config.yaml
dataset: "photos with spoken descriptions (Open Images, Localized Narratives)"
crop_scale_min: 0.5
horizontal_flip: false
encoder_norm_position: "pre"
lr: 0.0016
beta1: 0.95
Rows from block 7 of the image encoder of a small contrastive image-text model, named by matrix and row number. Rows with one number belong to one neuron. Each number is 50 + 12 x the weight over its row's rms, rounded and kept within 0 to 99. All counts start at 0.
After each neuron's rows are labels from the 100 images, of 14976, where the neuron reaches its largest size: "patch colour" is the nearest of a few named colours to the mean colour under the peak. Only what is clearly more common there than usual is listed. The data: photos with spoken descriptions (Open Images, Localized Narratives). In brackets: how many of the 100, against the usual share in percent.
# gate: MLP gate (encoder.blocks.7.mlp.gate.weight, 256x96), inputs 0-95
# fc1: MLP up (encoder.blocks.7.mlp.fc1.weight, 256x96), inputs 0-95
# fc2: MLP down (encoder.blocks.7.mlp.fc2.weight, 96x256, transposed), outputs 0-95

gate.51:27 69 46 49 55 40 50 44 26 44 34 78 50 70 42 59 59 62 59 58 42 52 44 35 62 35 48 45 60 59 63 43 36 39 52 58 41 30 26 59 27 29 48 33 57 48 42 53 43 37 56 53 26 76 41 59 32 38 49 47 66 73 48 63 32 51 53 61 60 41 64 47 40 48 72 48 58 44 36 53 60 56 47 55 45 35 59 63 27 57 53 46 52 59 52 48
fc1.51:48 51 56 53 65 54 48 68 41 41 56 52 26 53 38 57 35 77 48 30 20 49 52 45 48 74 53 52 33 63 45 49 23 50 53 36 45 62 40 46 59 38 60 69 55 47 60 47 53 51 47 30 29 48 49 63 38 54 50 51 57 44 64 47 45 52 66 55 74 71 45 62 57 62 56 33 49 46 17 42 41 59 45 72 38 61 51 68 50 49 50 60 42 41 56 25
fc2.51:54 72 55 41 59 67 56 65 54 54 27 60 71 57 46 37 42 46 60 70 60 57 52 52 58 36 47 53 57 43 33 54 50 43 66 38 48 48 72 60 44 63 31 66 53 57 61 66 64 63 45 63 64 39 62 51 53 35 41 55 53 47 54 56 60 33 29 53 54 34 65 58 47 22 63 65 66 50 53 61 66 30 40 32 53 44 63 47 55 46 55 56 79 47 33 73
patch colour: brown (65 vs 31.6)

gate.86:45 65 48 48 68 61 48 57 43 58 23 23 55 55 44 49 47 37 33 37 49 43 41 36 61 48 60 46 51 62 50 38 63 55 46 51 41 57 42 76 58 29 60 52 54 54 53 63 22 52 71 71 46 52 51 24 32 45 72 44 44 56 59 45 49 63 51 47 51 45 56 55 53 43 63 46 44 30 83 66 49 51 35 50 24 42 39 50 49 34 56 35 28 51 48 40
fc1.86:48 62 55 65 49 54 45 43 42 59 43 48 43 44 38 52 58 51 74 42 46 54 55 73 37 45 34 51 38 42 45 43 50 57 43 56 38 59 28 66 64 53 54 41 51 62 31 36 33 44 41 48 47 55 64 86 26 50 27 28 80 42 48 54 47 61 56 57 66 64 44 29 55 43 58 61 52 47 29 58 62 71 52 51 70 60 44 38 66 39 29 50 43 50 33 48
fc2.86:71 48 56 38 54 54 52 68 45 45 46 53 57 56 41 62 52 58 46 54 45 61 53 56 43 50 59 22 13 48 51 36 40 32 41 53 29 49 64 50 39 40 64 46 39 64 44 66 57 43 51 40 70 49 35 62 42 33 48 46 34 62 61 47 48 43 47 48 67 46 63 48 52 84 50 60 20 46 76 62 53 58 52 34 48 60 52 27 45 46 32 42 54 52 75 45
patch colour: black (55 vs 13.6)

gate.12:39 50 32 53 51 63 58 50 57 55 54 40 45 45 50 63 60 44 28 46 58 28 47 58 58 63 53 59 52 46 37 50 61 49 27 56 64 54 69 70 65 35 26 50 57 63 22 52 42 45 69 40 69 63 50 45 68 61 48 50 23 58 41 58 53 41 82 44 74 63 53 49 58 32 48 41 48 43 67 34 45 31 36 43 57 36 53 37 55 40 65 58 65 53 39 43
fc1.12:47 71 45 44 58 49 45 42 55 48 65 45 52 52 48 52 56 46 54 51 61 57 33 49 44 58 53 71 54 55 76 38 54 40 36 38 45 40 33 56 36 53 28 49 49 57 53 36 52 53 47 39 42 47 69 41 65 32 24 43 45 63 61 44 79 41 46 70 49 75 65 43 48 37 58 47 78 55 76 67 54 49 44 42 66 26 51 37 41 32 46 65 71 34 54 48
fc2.12:49 34 64 58 57 57 49 78 44 50 63 46 54 58 66 52 35 50 58 32 73 57 59 38 62 33 49 46 49 37 55 44 49 54 41 62 39 33 56 50 53 57 54 53 61 45 46 31 31 56 55 77 47 43 52 69 64 58 62 51 50 45 47 61 20 39 54 61 41 37 38 58 66 48 59 34 39 30 40 47 56 65 61 64 44 82 42 43 59 47 79 71 57 56 61 56
patch colour: black (32 vs 13.6)

gate.239:36 58 64 62 46 83 56 29 48 50 63 55 57 48 41 40 45 55 53 40 59 64 61 45 38 58 41 75 57 61 57 31 33 55 64 23 68 61 64 55 60 48 35 43 39 34 35 46 58 58 38 61 40 55 37 51 32 45 64 44 29 34 66 59 68 69 44 54 55 63 35 53 45 43 49 46 64 52 59 35 57 81 66 48 46 62 51 38 55 55 52 36 44 65 55 45
fc1.239:55 23 53 31 39 64 72 42 68 62 62 59 55 55 52 46 51 86 63 45 55 52 46 43 26 53 71 38 64 37 48 39 62 54 66 46 43 57 64 42 47 50 41 54 49 36 37 27 61 70 65 49 57 59 71 54 45 62 47 39 41 42 45 69 57 58 47 55 39 51 58 53 43 54 41 42 63 62 44 60 61 72 75 59 25 37 48 62 64 37 45 38 52 54 53 42
fc2.239:38 72 47 48 48 58 53 56 46 48 84 67 39 44 59 37 41 42 55 71 70 59 67 63 55 62 52 68 50 59 45 41 50 58 38 52 36 50 47 60 38 59 64 61 71 32 67 61 61 37 25 31 32 56 36 58 60 36 52 39 55 54 55 48 40 45 60 49 54 45 75 49 56 28 58 70 51 59 64 48 51 60 47 37 37 52 47 63 61 25 68 53 33 35 53 42
patch colour: grey (67 vs 35.2)

gate.44:45 49 45 51 65 43 71 37 55 50 59 53 83 48 43 42 57 50 59 60 65 75 62 49 60 74 75 48 58 41 43 47 59 55 23 48 40 53 45 46 40 79 33 55 49 30 37 48 53 69 61 29 57 55 59 61 64 42 57 62 56 45 53 27 53 30 43 60 41 47 39 53 35 64 42 50 52 42 47 45 60 46 43 54 35 52 22 40 45 56 42 31 67 47 31 42
fc1.44:45 59 44 60 40 46 51 45 39 51 64 59 17 39 49 52 48 67 44 52 26 48 47 51 58 32 50 41 30 68 48 57 52 45 76 41 46 40 55 58 52 19 42 29 61 63 54 52 27 54 37 71 24 64 37 61 42 62 57 51 50 52 48 49 56 70 60 27 40 26 67 51 54 56 62 55 47 49 62 62 63 49 63 29 44 71 53 56 47 46 58 57 33 47 53 58
fc2.44:28 41 45 31 52 43 63 66 58 41 65 56 43 28 55 62 37 41 65 55 53 51 38 60 60 54 36 46 62 53 46 66 36 63 45 53 48 42 28 37 66 45 31 37 49 44 40 49 62 66 67 39 60 49 48 54 55 56 52 59 49 32 25 64 55 47 41 23 46 55 44 55 42 41 36 43 51 64 53 52 48 49 39 70 22 42 25 27 61 50 33 34 58 51 25 52
patch colour: brown (63 vs 31.6)

gate.227:58 60 46 46 55 60 28 59 58 59 46 68 26 49 38 60 52 55 70 47 75 41 54 56 45 80 54 69 46 36 47 54 51 66 50 26 66 59 64 64 78 55 61 66 40 51 49 31 47 51 35 59 61 72 64 41 61 47 55 43 54 44 40 47 56 51 44 49 61 57 45 55 70 37 38 64 51 48 49 52 35 77 50 33 67 42 56 41 28 51 33 51 50 58 35 38
fc1.227:15 20 48 62 44 39 50 48 43 55 42 54 57 28 54 50 48 57 45 50 42 72 56 65 65 55 43 41 59 41 36 38 55 70 57 60 51 42 25 55 48 46 51 42 52 53 47 65 46 32 51 48 38 29 27 40 71 41 51 66 51 60 71 51 50 53 52 41 34 56 53 52 35 71 28 35 61 50 41 47 64 53 56 41 45 73 45 53 63 55 36 71 38 59 71 56
fc2.227:76 49 35 48 51 44 52 63 59 33 32 57 55 46 37 33 34 59 61 68 43 34 63 64 32 50 53 60 55 28 49 53 38 40 44 56 54 42 55 69 51 33 44 54 48 49 54 53 54 47 31 50 57 72 50 56 42 91 48 62 45 25 31 49 35 46 67 36 51 59 61 36 69 54 64 52 64 45 64 56 48 50 61 30 38 42 49 39 58 51 42 30 62 38 33 53
patch colour: black (52 vs 13.6)

gate.33:71 55 28 60 55 64 53 62 52 46 46 43 61 19 65 59 42 66 40 57 63 46 54 46 47 51 50 50 25 45 55 68 53 67 45 45 56 27 43 61 73 43 42 53 41 26 56 52 77 46 32 55 48 49 64 45 45 23 39 41 30 61 58 56 51 65 52 65 29 56 54 50 38 41 36 33 42 29 42 65 41 61 45 62 43 44 42 51 53 73 51 40 40 61 49 60
fc1.33:40 40 26 68 42 41 64 37 54 57 53 36 50 52 46 38 36 38 13 47 63 67 42 52 43 45 60 43 41 27 48 35 66 35 57 24 44 40 47 65 63 55 41 37 37 54 59 59 60 60 51 49 46 34 53 48 27 44 56 46 44 69 49 60 65 57 43 38 61 42 80 48 50 37 43 41 53 49 62 53 49 72 53 69 51 69 66 38 55 57 58 51 61 58 53 29
fc2.33:65 81 26 60 55 60 27 64 41 62 35 52 47 38 53 66 48 49 68 57 50 45 40 60 56 43 34 54 49 62 47 63 33 70 28 28 49 51 64 47 58 35 49 70 51 39 40 51 37 35 70 46 61 50 51 57 47 50 54 38 63 50 47 41 41 55 60 48 44 29 60 62 44 65 49 55 53 63 50 59 51 41 46 42 07 48 51 53 27 44 41 64 64 49 41 60
patch colour: black (82 vs 13.6)

gate.211:52 48 45 59 51 58 65 60 40 28 48 42 63 58 49 46 77 57 60 55 35 63 36 68 47 41 44 39 63 34 55 48 54 48 62 42 58 38 61 51 35 54 39 33 50 46 65 49 61 58 64 71 34 43 52 53 41 41 42 37 41 50 77 56 64 46 46 58 44 49 57 62 65 58 39 43 35 62 63 72 43 66 30 30 30 62 53 67 30 41 19 52 66 34 42 56
fc1.211:77 53 62 82 50 50 42 44 54 53 31 58 56 60 57 54 57 36 70 34 31 60 66 77 35 61 45 47 47 65 42 42 52 46 51 51 69 43 31 61 66 48 31 54 44 64 40 24 61 64 37 47 38 54 50 44 32 43 67 55 40 52 51 50 45 49 54 40 43 51 32 53 75 63 27 65 60 37 46 55 52 58 44 42 65 46 57 65 54 25 52 45 58 39 57 44
fc2.211:50 52 44 54 41 35 60 50 66 54 66 51 70 31 40 48 53 69 56 50 73 29 60 49 45 57 34 50 65 55 77 54 63 70 54 39 52 41 45 47 36 46 55 53 42 51 36 53 50 32 45 26 19 50 59 51 44 24 61 51 52 60 59 70 29 56 47 58 61 75 56 47 50 54 62 43 35 58 48 55 49 56 28 43 53 62 66 27 45 49 52 41 29 43 52 26
patch colour: pink (27 vs 9.2)

gate.40:57 51 50 61 58 34 59 70 62 42 57 53 28 46 50 53 40 64 49 56 42 54 55 54 66 54 51 45 61 72 51 47 30 67 42 34 62 63 45 52 26 63 60 42 59 35 42 23 60 29 60 69 65 52 49 56 57 51 69 32 67 35 32 50 56 50 50 59 45 56 51 52 56 75 59 53 19 19 42 44 48 58 43 54 46 61 48 63 67 62 47 44 39 37 58 66
fc1.40:44 63 55 55 59 53 59 47 71 19 55 47 51 43 61 65 60 66 35 50 65 46 27 52 60 64 64 51 60 71 45 34 54 41 37 69 44 52 61 65 54 66 46 67 42 28 41 54 72 37 53 36 45 42 41 59 64 40 32 59 49 27 35 53 49 43 36 39 43 42 43 62 52 35 27 54 51 65 45 44 40 38 53 55 42 60 53 60 78 61 37 47 46 43 45 24
fc2.40:41 44 64 51 44 70 40 50 43 49 50 62 43 44 44 52 43 44 63 51 31 59 47 39 39 41 26 69 76 33 41 65 49 58 77 36 44 78 48 35 48 30 49 37 47 48 47 45 36 37 54 60 47 45 69 50 78 61 31 45 46 60 44 51 25 82 55 27 50 70 48 50 41 51 56 56 45 48 66 54 37 42 48 66 48 52 31 67 50 41 48 59 42 49 51 50
patch colour: grey (69 vs 35.2)

gate.72:73 57 60 46 52 38 39 76 52 60 52 47 37 53 68 37 54 22 43 49 53 49 60 67 51 40 59 37 65 39 36 47 63 61 38 49 34 51 45 22 55 66 47 31 63 48 51 50 32 55 54 59 65 46 58 51 40 40 55 44 64 51 31 39 52 36 57 45 46 49 75 54 58 52 57 27 28 41 53 43 39 70 47 40 47 59 46 68 77 65 63 55 63 51 66 68
fc1.72:51 49 43 74 55 37 48 46 61 46 43 51 35 47 49 42 66 35 61 43 55 54 51 40 56 55 50 37 60 18 45 40 51 53 42 36 35 54 38 34 46 67 57 37 41 57 58 62 45 45 37 65 72 62 69 18 44 44 29 37 51 13 28 50 49 35 44 43 41 51 61 45 67 38 53 27 33 66 56 46 40 58 47 52 54 70 55 46 51 57 66 49 58 56 60 65
fc2.72:34 55 39 28 58 56 62 59 65 26 63 47 59 53 61 57 60 72 49 49 32 28 44 41 50 48 41 49 52 71 46 65 52 31 48 54 53 51 51 63 49 38 55 80 36 44 38 38 45 46 44 61 47 70 59 46 46 13 36 51 42 60 66 53 62 63 51 50 48 68 32 47 45 54 42 60 51 63 57 38 51 39 62 41 56 49 48 62 32 34 51 67 40 36 20 40
patch colour: pink (28 vs 9.2)

gate.212:40 53 76 67 46 46 29 40 60 29 44 56 48 52 44 36 54 59 51 51 55 36 52 34 52 49 60 40 51 58 50 38 48 55 32 39 53 41 73 54 49 49 39 49 51 35 46 66 58 53 49 49 38 40 37 52 66 24 49 85 37 46 45 41 58 68 34 44 74 59 44 44 63 80 36 32 54 55 35 56 47 55 76 62 61 60 52 50 62 36 36 49 44 67 37 65
fc1.212:79 59 61 54 51 39 52 50 61 37 41 59 43 46 42 63 60 42 39 52 42 51 49 58 54 54 53 37 66 38 47 68 60 69 40 59 35 34 52 43 53 49 60 50 55 44 60 46 44 61 45 53 73 84 40 42 47 58 54 35 61 42 41 43 59 41 60 27 43 33 49 75 20 40 47 67 21 66 44 39 56 42 36 48 30 62 52 37 53 78 44 49 56 53 37 46
fc2.212:38 61 44 37 48 62 67 51 63 49 37 48 55 38 45 43 48 41 42 56 57 62 49 50 42 31 43 68 37 52 55 55 41 64 61 53 59 44 57 74 54 64 38 40 45 43 85 64 66 68 45 48 36 38 50 47 71 70 61 70 37 58 57 61 36 50 58 46 69 78 72 53 50 36 50 44 62 48 56 52 60 66 67 61 63 45 56 49 30 40 53 60 45 78 51 32
patch colour: black (39 vs 13.6)

gate.76:47 45 51 44 60 23 57 43 65 48 53 30 41 63 73 61 44 41 28 41 43 52 39 59 29 53 59 52 69 79 39 63 61 64 59 50 36 36 53 60 45 60 39 61 43 56 46 52 38 76 35 45 50 36 66 51 52 48 65 59 36 75 52 64 42 24 52 61 26 57 44 49 60 55 63 29 51 46 48 46 47 50 37 53 35 38 53 58 53 44 52 44 70 61 70 49
fc1.76:48 51 51 43 40 63 41 56 49 43 56 32 69 58 66 51 45 55 62 23 60 49 40 61 55 47 41 44 61 56 49 54 63 54 39 42 42 46 47 18 59 38 40 60 54 39 56 61 47 39 48 69 57 47 47 60 66 54 63 61 58 40 46 39 38 43 51 66 63 50 43 55 48 47 57 36 20 69 99 68 49 51 59 36 47 47 49 42 43 37 36 53 35 40 22 45
fc2.76:36 43 67 66 65 50 68 55 53 60 38 41 58 35 58 51 67 24 37 36 58 46 45 33 42 61 26 57 41 78 60 31 53 52 51 62 46 49 70 57 42 56 48 59 47 61 47 59 34 53 72 46 40 67 66 42 27 70 57 36 53 52 42 69 57 49 65 41 67 50 67 54 36 54 54 36 58 50 74 49 51 53 65 50 39 48 46 45 55 36 68 44 46 29 42 59
patch colour: pink (33 vs 9.2)

gate.151:55 72 44 36 51 38 48 18 52 69 43 38 49 38 35 62 42 45 31 54 63 50 41 38 50 42 68 53 52 47 31 65 33 64 65 52 39 68 54 41 40 48 46 39 71 41 53 30 65 52 30 36 31 26 42 61 52 23 61 37 59 55 53 59 49 38 52 50 44 54 40 51 22 50 54 45 30 62 52 53 55 71 59 50 43 68 56 43 43 59 43 61 44 42 51 33
fc1.151:47 90 38 56 54 40 54 48 51 37 65 66 56 35 47 49 59 66 29 54 61 33 62 42 56 44 49 45 52 42 55 46 61 51 44 61 70 40 50 43 48 54 49 50 33 43 73 33 73 54 60 56 40 61 27 67 55 51 64 49 53 47 60 41 59 61 40 39 60 34 63 51 33 61 46 48 50 26 44 51 36 65 75 47 20 48 57 57 37 48 59 63 39 52 26 41
fc2.151:55 48 42 50 44 49 70 66 37 45 31 61 68 47 37 55 39 42 49 43 44 59 46 51 33 49 42 41 28 58 48 58 40 63 75 54 57 44 69 52 51 54 77 62 61 56 64 67 48 36 41 52 41 41 54 58 47 51 43 60 47 33 16 51 59 39 53 46 62 32 50 38 38 46 45 73 57 61 53 43 46 44 80 46 53 63 46 48 57 40 65 26 84 50 68 44
patch colour: black (67 vs 13.6)

gate.189:27 57 56 26 58 42 50 53 48 47 60 64 32 59 36 45 38 51 49 46 47 44 55 55 46 42 50 42 35 48 78 52 46 47 59 49 51 41 52 62 34 62 34 52 51 52 48 55 51 71 49 62 36 33 71 45 52 41 41 44 64 39 23 44 41 65 57 45 25 46 50 77 60 41 24 54 44 49 35 38 71 61 54 67 71 64 57 41 55 52 55 57 79 54 38 71
fc1.189:36 66 53 51 60 39 67 39 65 55 39 48 63 44 61 20 38 62 47 60 63 57 55 36 44 54 61 52 22 32 51 52 62 47 72 47 31 34 47 48 51 70 44 38 60 57 50 55 51 59 47 58 33 39 65 59 42 38 48 64 41 33 51 53 30 45 46 45 39 59 67 60 44 31 39 41 58 33 56 28 55 55 61 60 52 64 68 64 71 45 21 44 58 48 44 67
fc2.189:35 56 43 40 41 31 69 65 35 54 55 65 52 29 32 36 62 47 55 46 58 47 46 40 47 37 54 51 66 44 51 56 61 15 46 55 72 41 52 49 46 64 21 43 24 60 53 54 36 44 54 53 52 65 47 48 58 52 51 46 43 41 58 50 67 29 59 34 50 61 40 75 45 52 46 44 55 55 59 72 58 49 23 52 69 44 45 51 62 71 50 41 73 56 33 56
patch colour: grey (71 vs 35.2)

gate.57:48 60 53 48 57 68 63 47 47 60 36 45 53 46 34 29 41 58 52 28 36 46 38 59 45 64 45 48 44 38 49 63 42 78 66 27 60 51 63 27 47 51 38 22 37 58 71 56 44 45 58 69 62 45 42 44 66 52 62 42 60 76 59 49 57 49 53 62 60 67 62 47 63 54 78 31 58 57 48 45 40 39 53 61 35 43 37 47 43 42 61 58 19 57 47 49
fc1.57:43 27 45 58 67 40 62 55 64 48 70 46 62 59 53 76 56 50 40 45 69 62 45 13 39 49 35 66 39 42 70 56 43 64 27 55 64 39 52 38 31 64 57 47 55 54 63 46 56 66 43 58 56 59 46 54 57 41 34 47 61 53 40 40 57 46 40 71 38 64 36 71 45 48 50 58 55 61 43 52 21 49 31 47 46 55 48 44 42 33 41 42 37 37 38 65
fc2.57:45 68 46 37 52 66 59 38 52 43 24 48 37 53 42 27 67 53 42 59 36 49 43 43 43 58 40 43 75 45 53 27 44 51 63 64 68 46 42 29 42 53 46 48 59 45 47 61 48 73 32 61 55 49 46 36 73 66 82 43 56 54 40 65 52 55 65 55 56 44 48 27 63 43 37 43 57 49 37 44 65 65 53 47 32 64 34 61 69 57 61 57 70 46 46 60
patch colour: black (37 vs 13.6)

gate.193:38 62 57 28 56 75 61 61 36 55 44 62 42 51 52 45 62 60 34 69 56 95 48 45 56 75 44 68 46 43 53 65 49 46 43 49 38 49 47 37 49 53 31 22 41 71 42 36 32 49 52 31 58 49 55 57 59 68 49 39 50 64 39 46 49 53 63 34 46 50 55 58 23 47 61 55 25 58 64 36 58 48 63 51 51 49 60 48 57 60 54 66 46 53 48 41
fc1.193:47 64 63 49 44 40 44 74 62 72 50 42 45 57 34 21 53 48 71 62 59 59 45 37 40 63 49 60 59 56 39 45 37 50 81 69 54 65 57 65 66 47 64 64 60 30 70 60 49 48 49 50 49 38 58 41 65 46 36 37 43 41 43 56 60 37 54 43 56 50 45 50 51 36 50 44 36 50 57 37 50 53 63 69 36 58 57 11 48 67 40 55 46 40 29 39
fc2.193:51 51 23 51 37 54 26 28 57 46 54 51 68 54 48 43 33 39 47 65 29 64 54 64 48 63 50 55 56 41 48 41 57 47 34 52 48 48 38 60 29 46 45 44 35 58 68 51 60 43 58 69 21 56 72 59 50 23 58 50 52 30 48 46 40 67 51 60 53 49 39 33 49 42 63 37 56 45 74 50 20 64 46 40 51 44 49 70 62 50 48 66 45 37 63 37
patch colour: grey (68 vs 35.2)

gate.105:33 34 36 38 54 51 38 69 54 51 40 46 57 76 38 59 60 39 55 63 44 60 56 52 88 46 69 58 44 49 46 41 35 45 66 50 51 35 40 82 54 41 41 43 52 55 68 53 54 48 52 60 55 68 58 47 60 59 51 65 51 73 60 66 58 37 50 59 55 54 32 40 58 34 56 34 36 55 41 27 40 56 46 38 69 34 25 58 49 67 56 46 37 62 53 49
fc1.105:64 34 75 65 59 41 42 45 54 36 59 55 45 37 58 52 36 66 47 41 44 54 56 39 28 36 48 53 62 46 46 30 45 56 48 31 37 59 37 29 42 34 40 45 57 38 50 40 47 39 56 39 61 55 48 48 56 34 78 34 32 34 36 64 60 45 59 54 45 50 67 74 64 76 56 64 68 30 57 53 46 50 68 68 42 72 51 45 58 48 43 36 57 65 45 54
fc2.105:36 55 63 47 40 65 57 71 43 65 49 85 50 68 62 60 74 46 55 39 62 64 67 36 60 60 61 70 45 47 48 51 37 57 51 43 52 54 53 62 53 58 47 54 61 41 53 35 48 39 54 75 74 34 57 69 59 60 54 73 50 64 71 47 59 40 27 57 42 55 60 51 53 37 43 43 60 47 50 60 41 50 60 35 63 52 64 51 58 43 48 48 64 64 25 72
patch colour: brown (63 vs 31.6); black (34 vs 13.6)

gate.222:58 36 59 43 49 46 56 40 35 53 63 44 38 52 51 54 43 39 49 57 52 44 61 58 71 44 27 61 41 74 46 57 76 57 44 49 75 49 46 63 60 37 44 56 48 54 69 68 36 58 32 37 34 60 47 50 74 43 44 48 66 36 44 64 42 47 65 56 76 57 45 43 49 44 62 30 40 60 68 63 45 55 79 51 66 32 50 51 41 52 50 36 35 25 36 62
fc1.222:73 47 45 38 36 51 26 47 57 31 56 50 33 19 60 43 50 57 49 71 53 38 68 35 31 29 57 51 44 57 74 35 49 47 44 43 37 65 25 38 54 48 52 48 35 53 40 54 61 57 48 43 49 53 50 65 42 51 57 44 33 62 50 63 66 56 42 55 59 54 49 42 33 40 52 48 61 55 33 59 47 76 35 48 48 64 74 46 61 65 49 41 59 48 82 46
fc2.222:36 54 70 65 41 37 49 52 50 43 39 40 48 40 25 65 50 75 64 46 54 80 44 40 47 49 22 29 53 58 50 47 45 48 45 52 56 64 64 55 68 59 57 50 54 44 47 28 47 49 42 52 50 54 56 33 51 36 54 52 42 52 53 32 32 68 64 27 61 44 46 40 69 42 53 35 41 59 38 58 44 20 57 52 65 51 43 39 59 33 45 77 44 57 29 53
patch colour: brown (60 vs 31.6); black (31 vs 13.6)

gate.54:41 58 54 42 67 57 53 64 37 51 58 40 56 58 43 44 54 53 45 69 57 66 48 58 46 62 42 44 33 55 52 35 68 21 67 66 52 64 55 34 43 63 43 57 57 43 72 26 32 64 47 38 61 34 55 44 54 41 54 55 63 25 54 48 53 24 31 49 68 50 54 59 57 41 48 45 63 67 57 67 65 58 42 64 35 31 53 28 24 48 44 48 54 63 35 39
fc1.54:35 61 45 55 72 75 50 53 48 50 34 32 60 31 77 55 52 56 56 81 56 53 39 37 41 77 61 51 56 26 41 48 41 41 42 71 53 60 40 44 50 69 53 52 52 64 66 57 38 46 36 36 45 44 57 23 41 38 36 62 56 33 45 58 68 49 55 48 45 26 63 50 54 46 53 29 57 49 47 39 68 47 56 54 57 59 63 46 25 52 50 48 46 64 51 43
fc2.54:59 55 34 67 38 50 43 41 59 75 52 47 72 49 32 35 42 36 56 61 56 48 45 47 31 43 54 56 35 56 52 53 30 56 42 33 64 39 34 60 39 26 50 30 39 58 61 54 51 48 44 46 54 53 57 63 59 62 65 52 57 29 45 44 57 67 52 50 62 42 29 42 37 44 68 48 65 52 74 39 56 60 44 26 63 52 56 64 42 39 46 52 14 36 35 48
patch colour: brown (64 vs 31.6)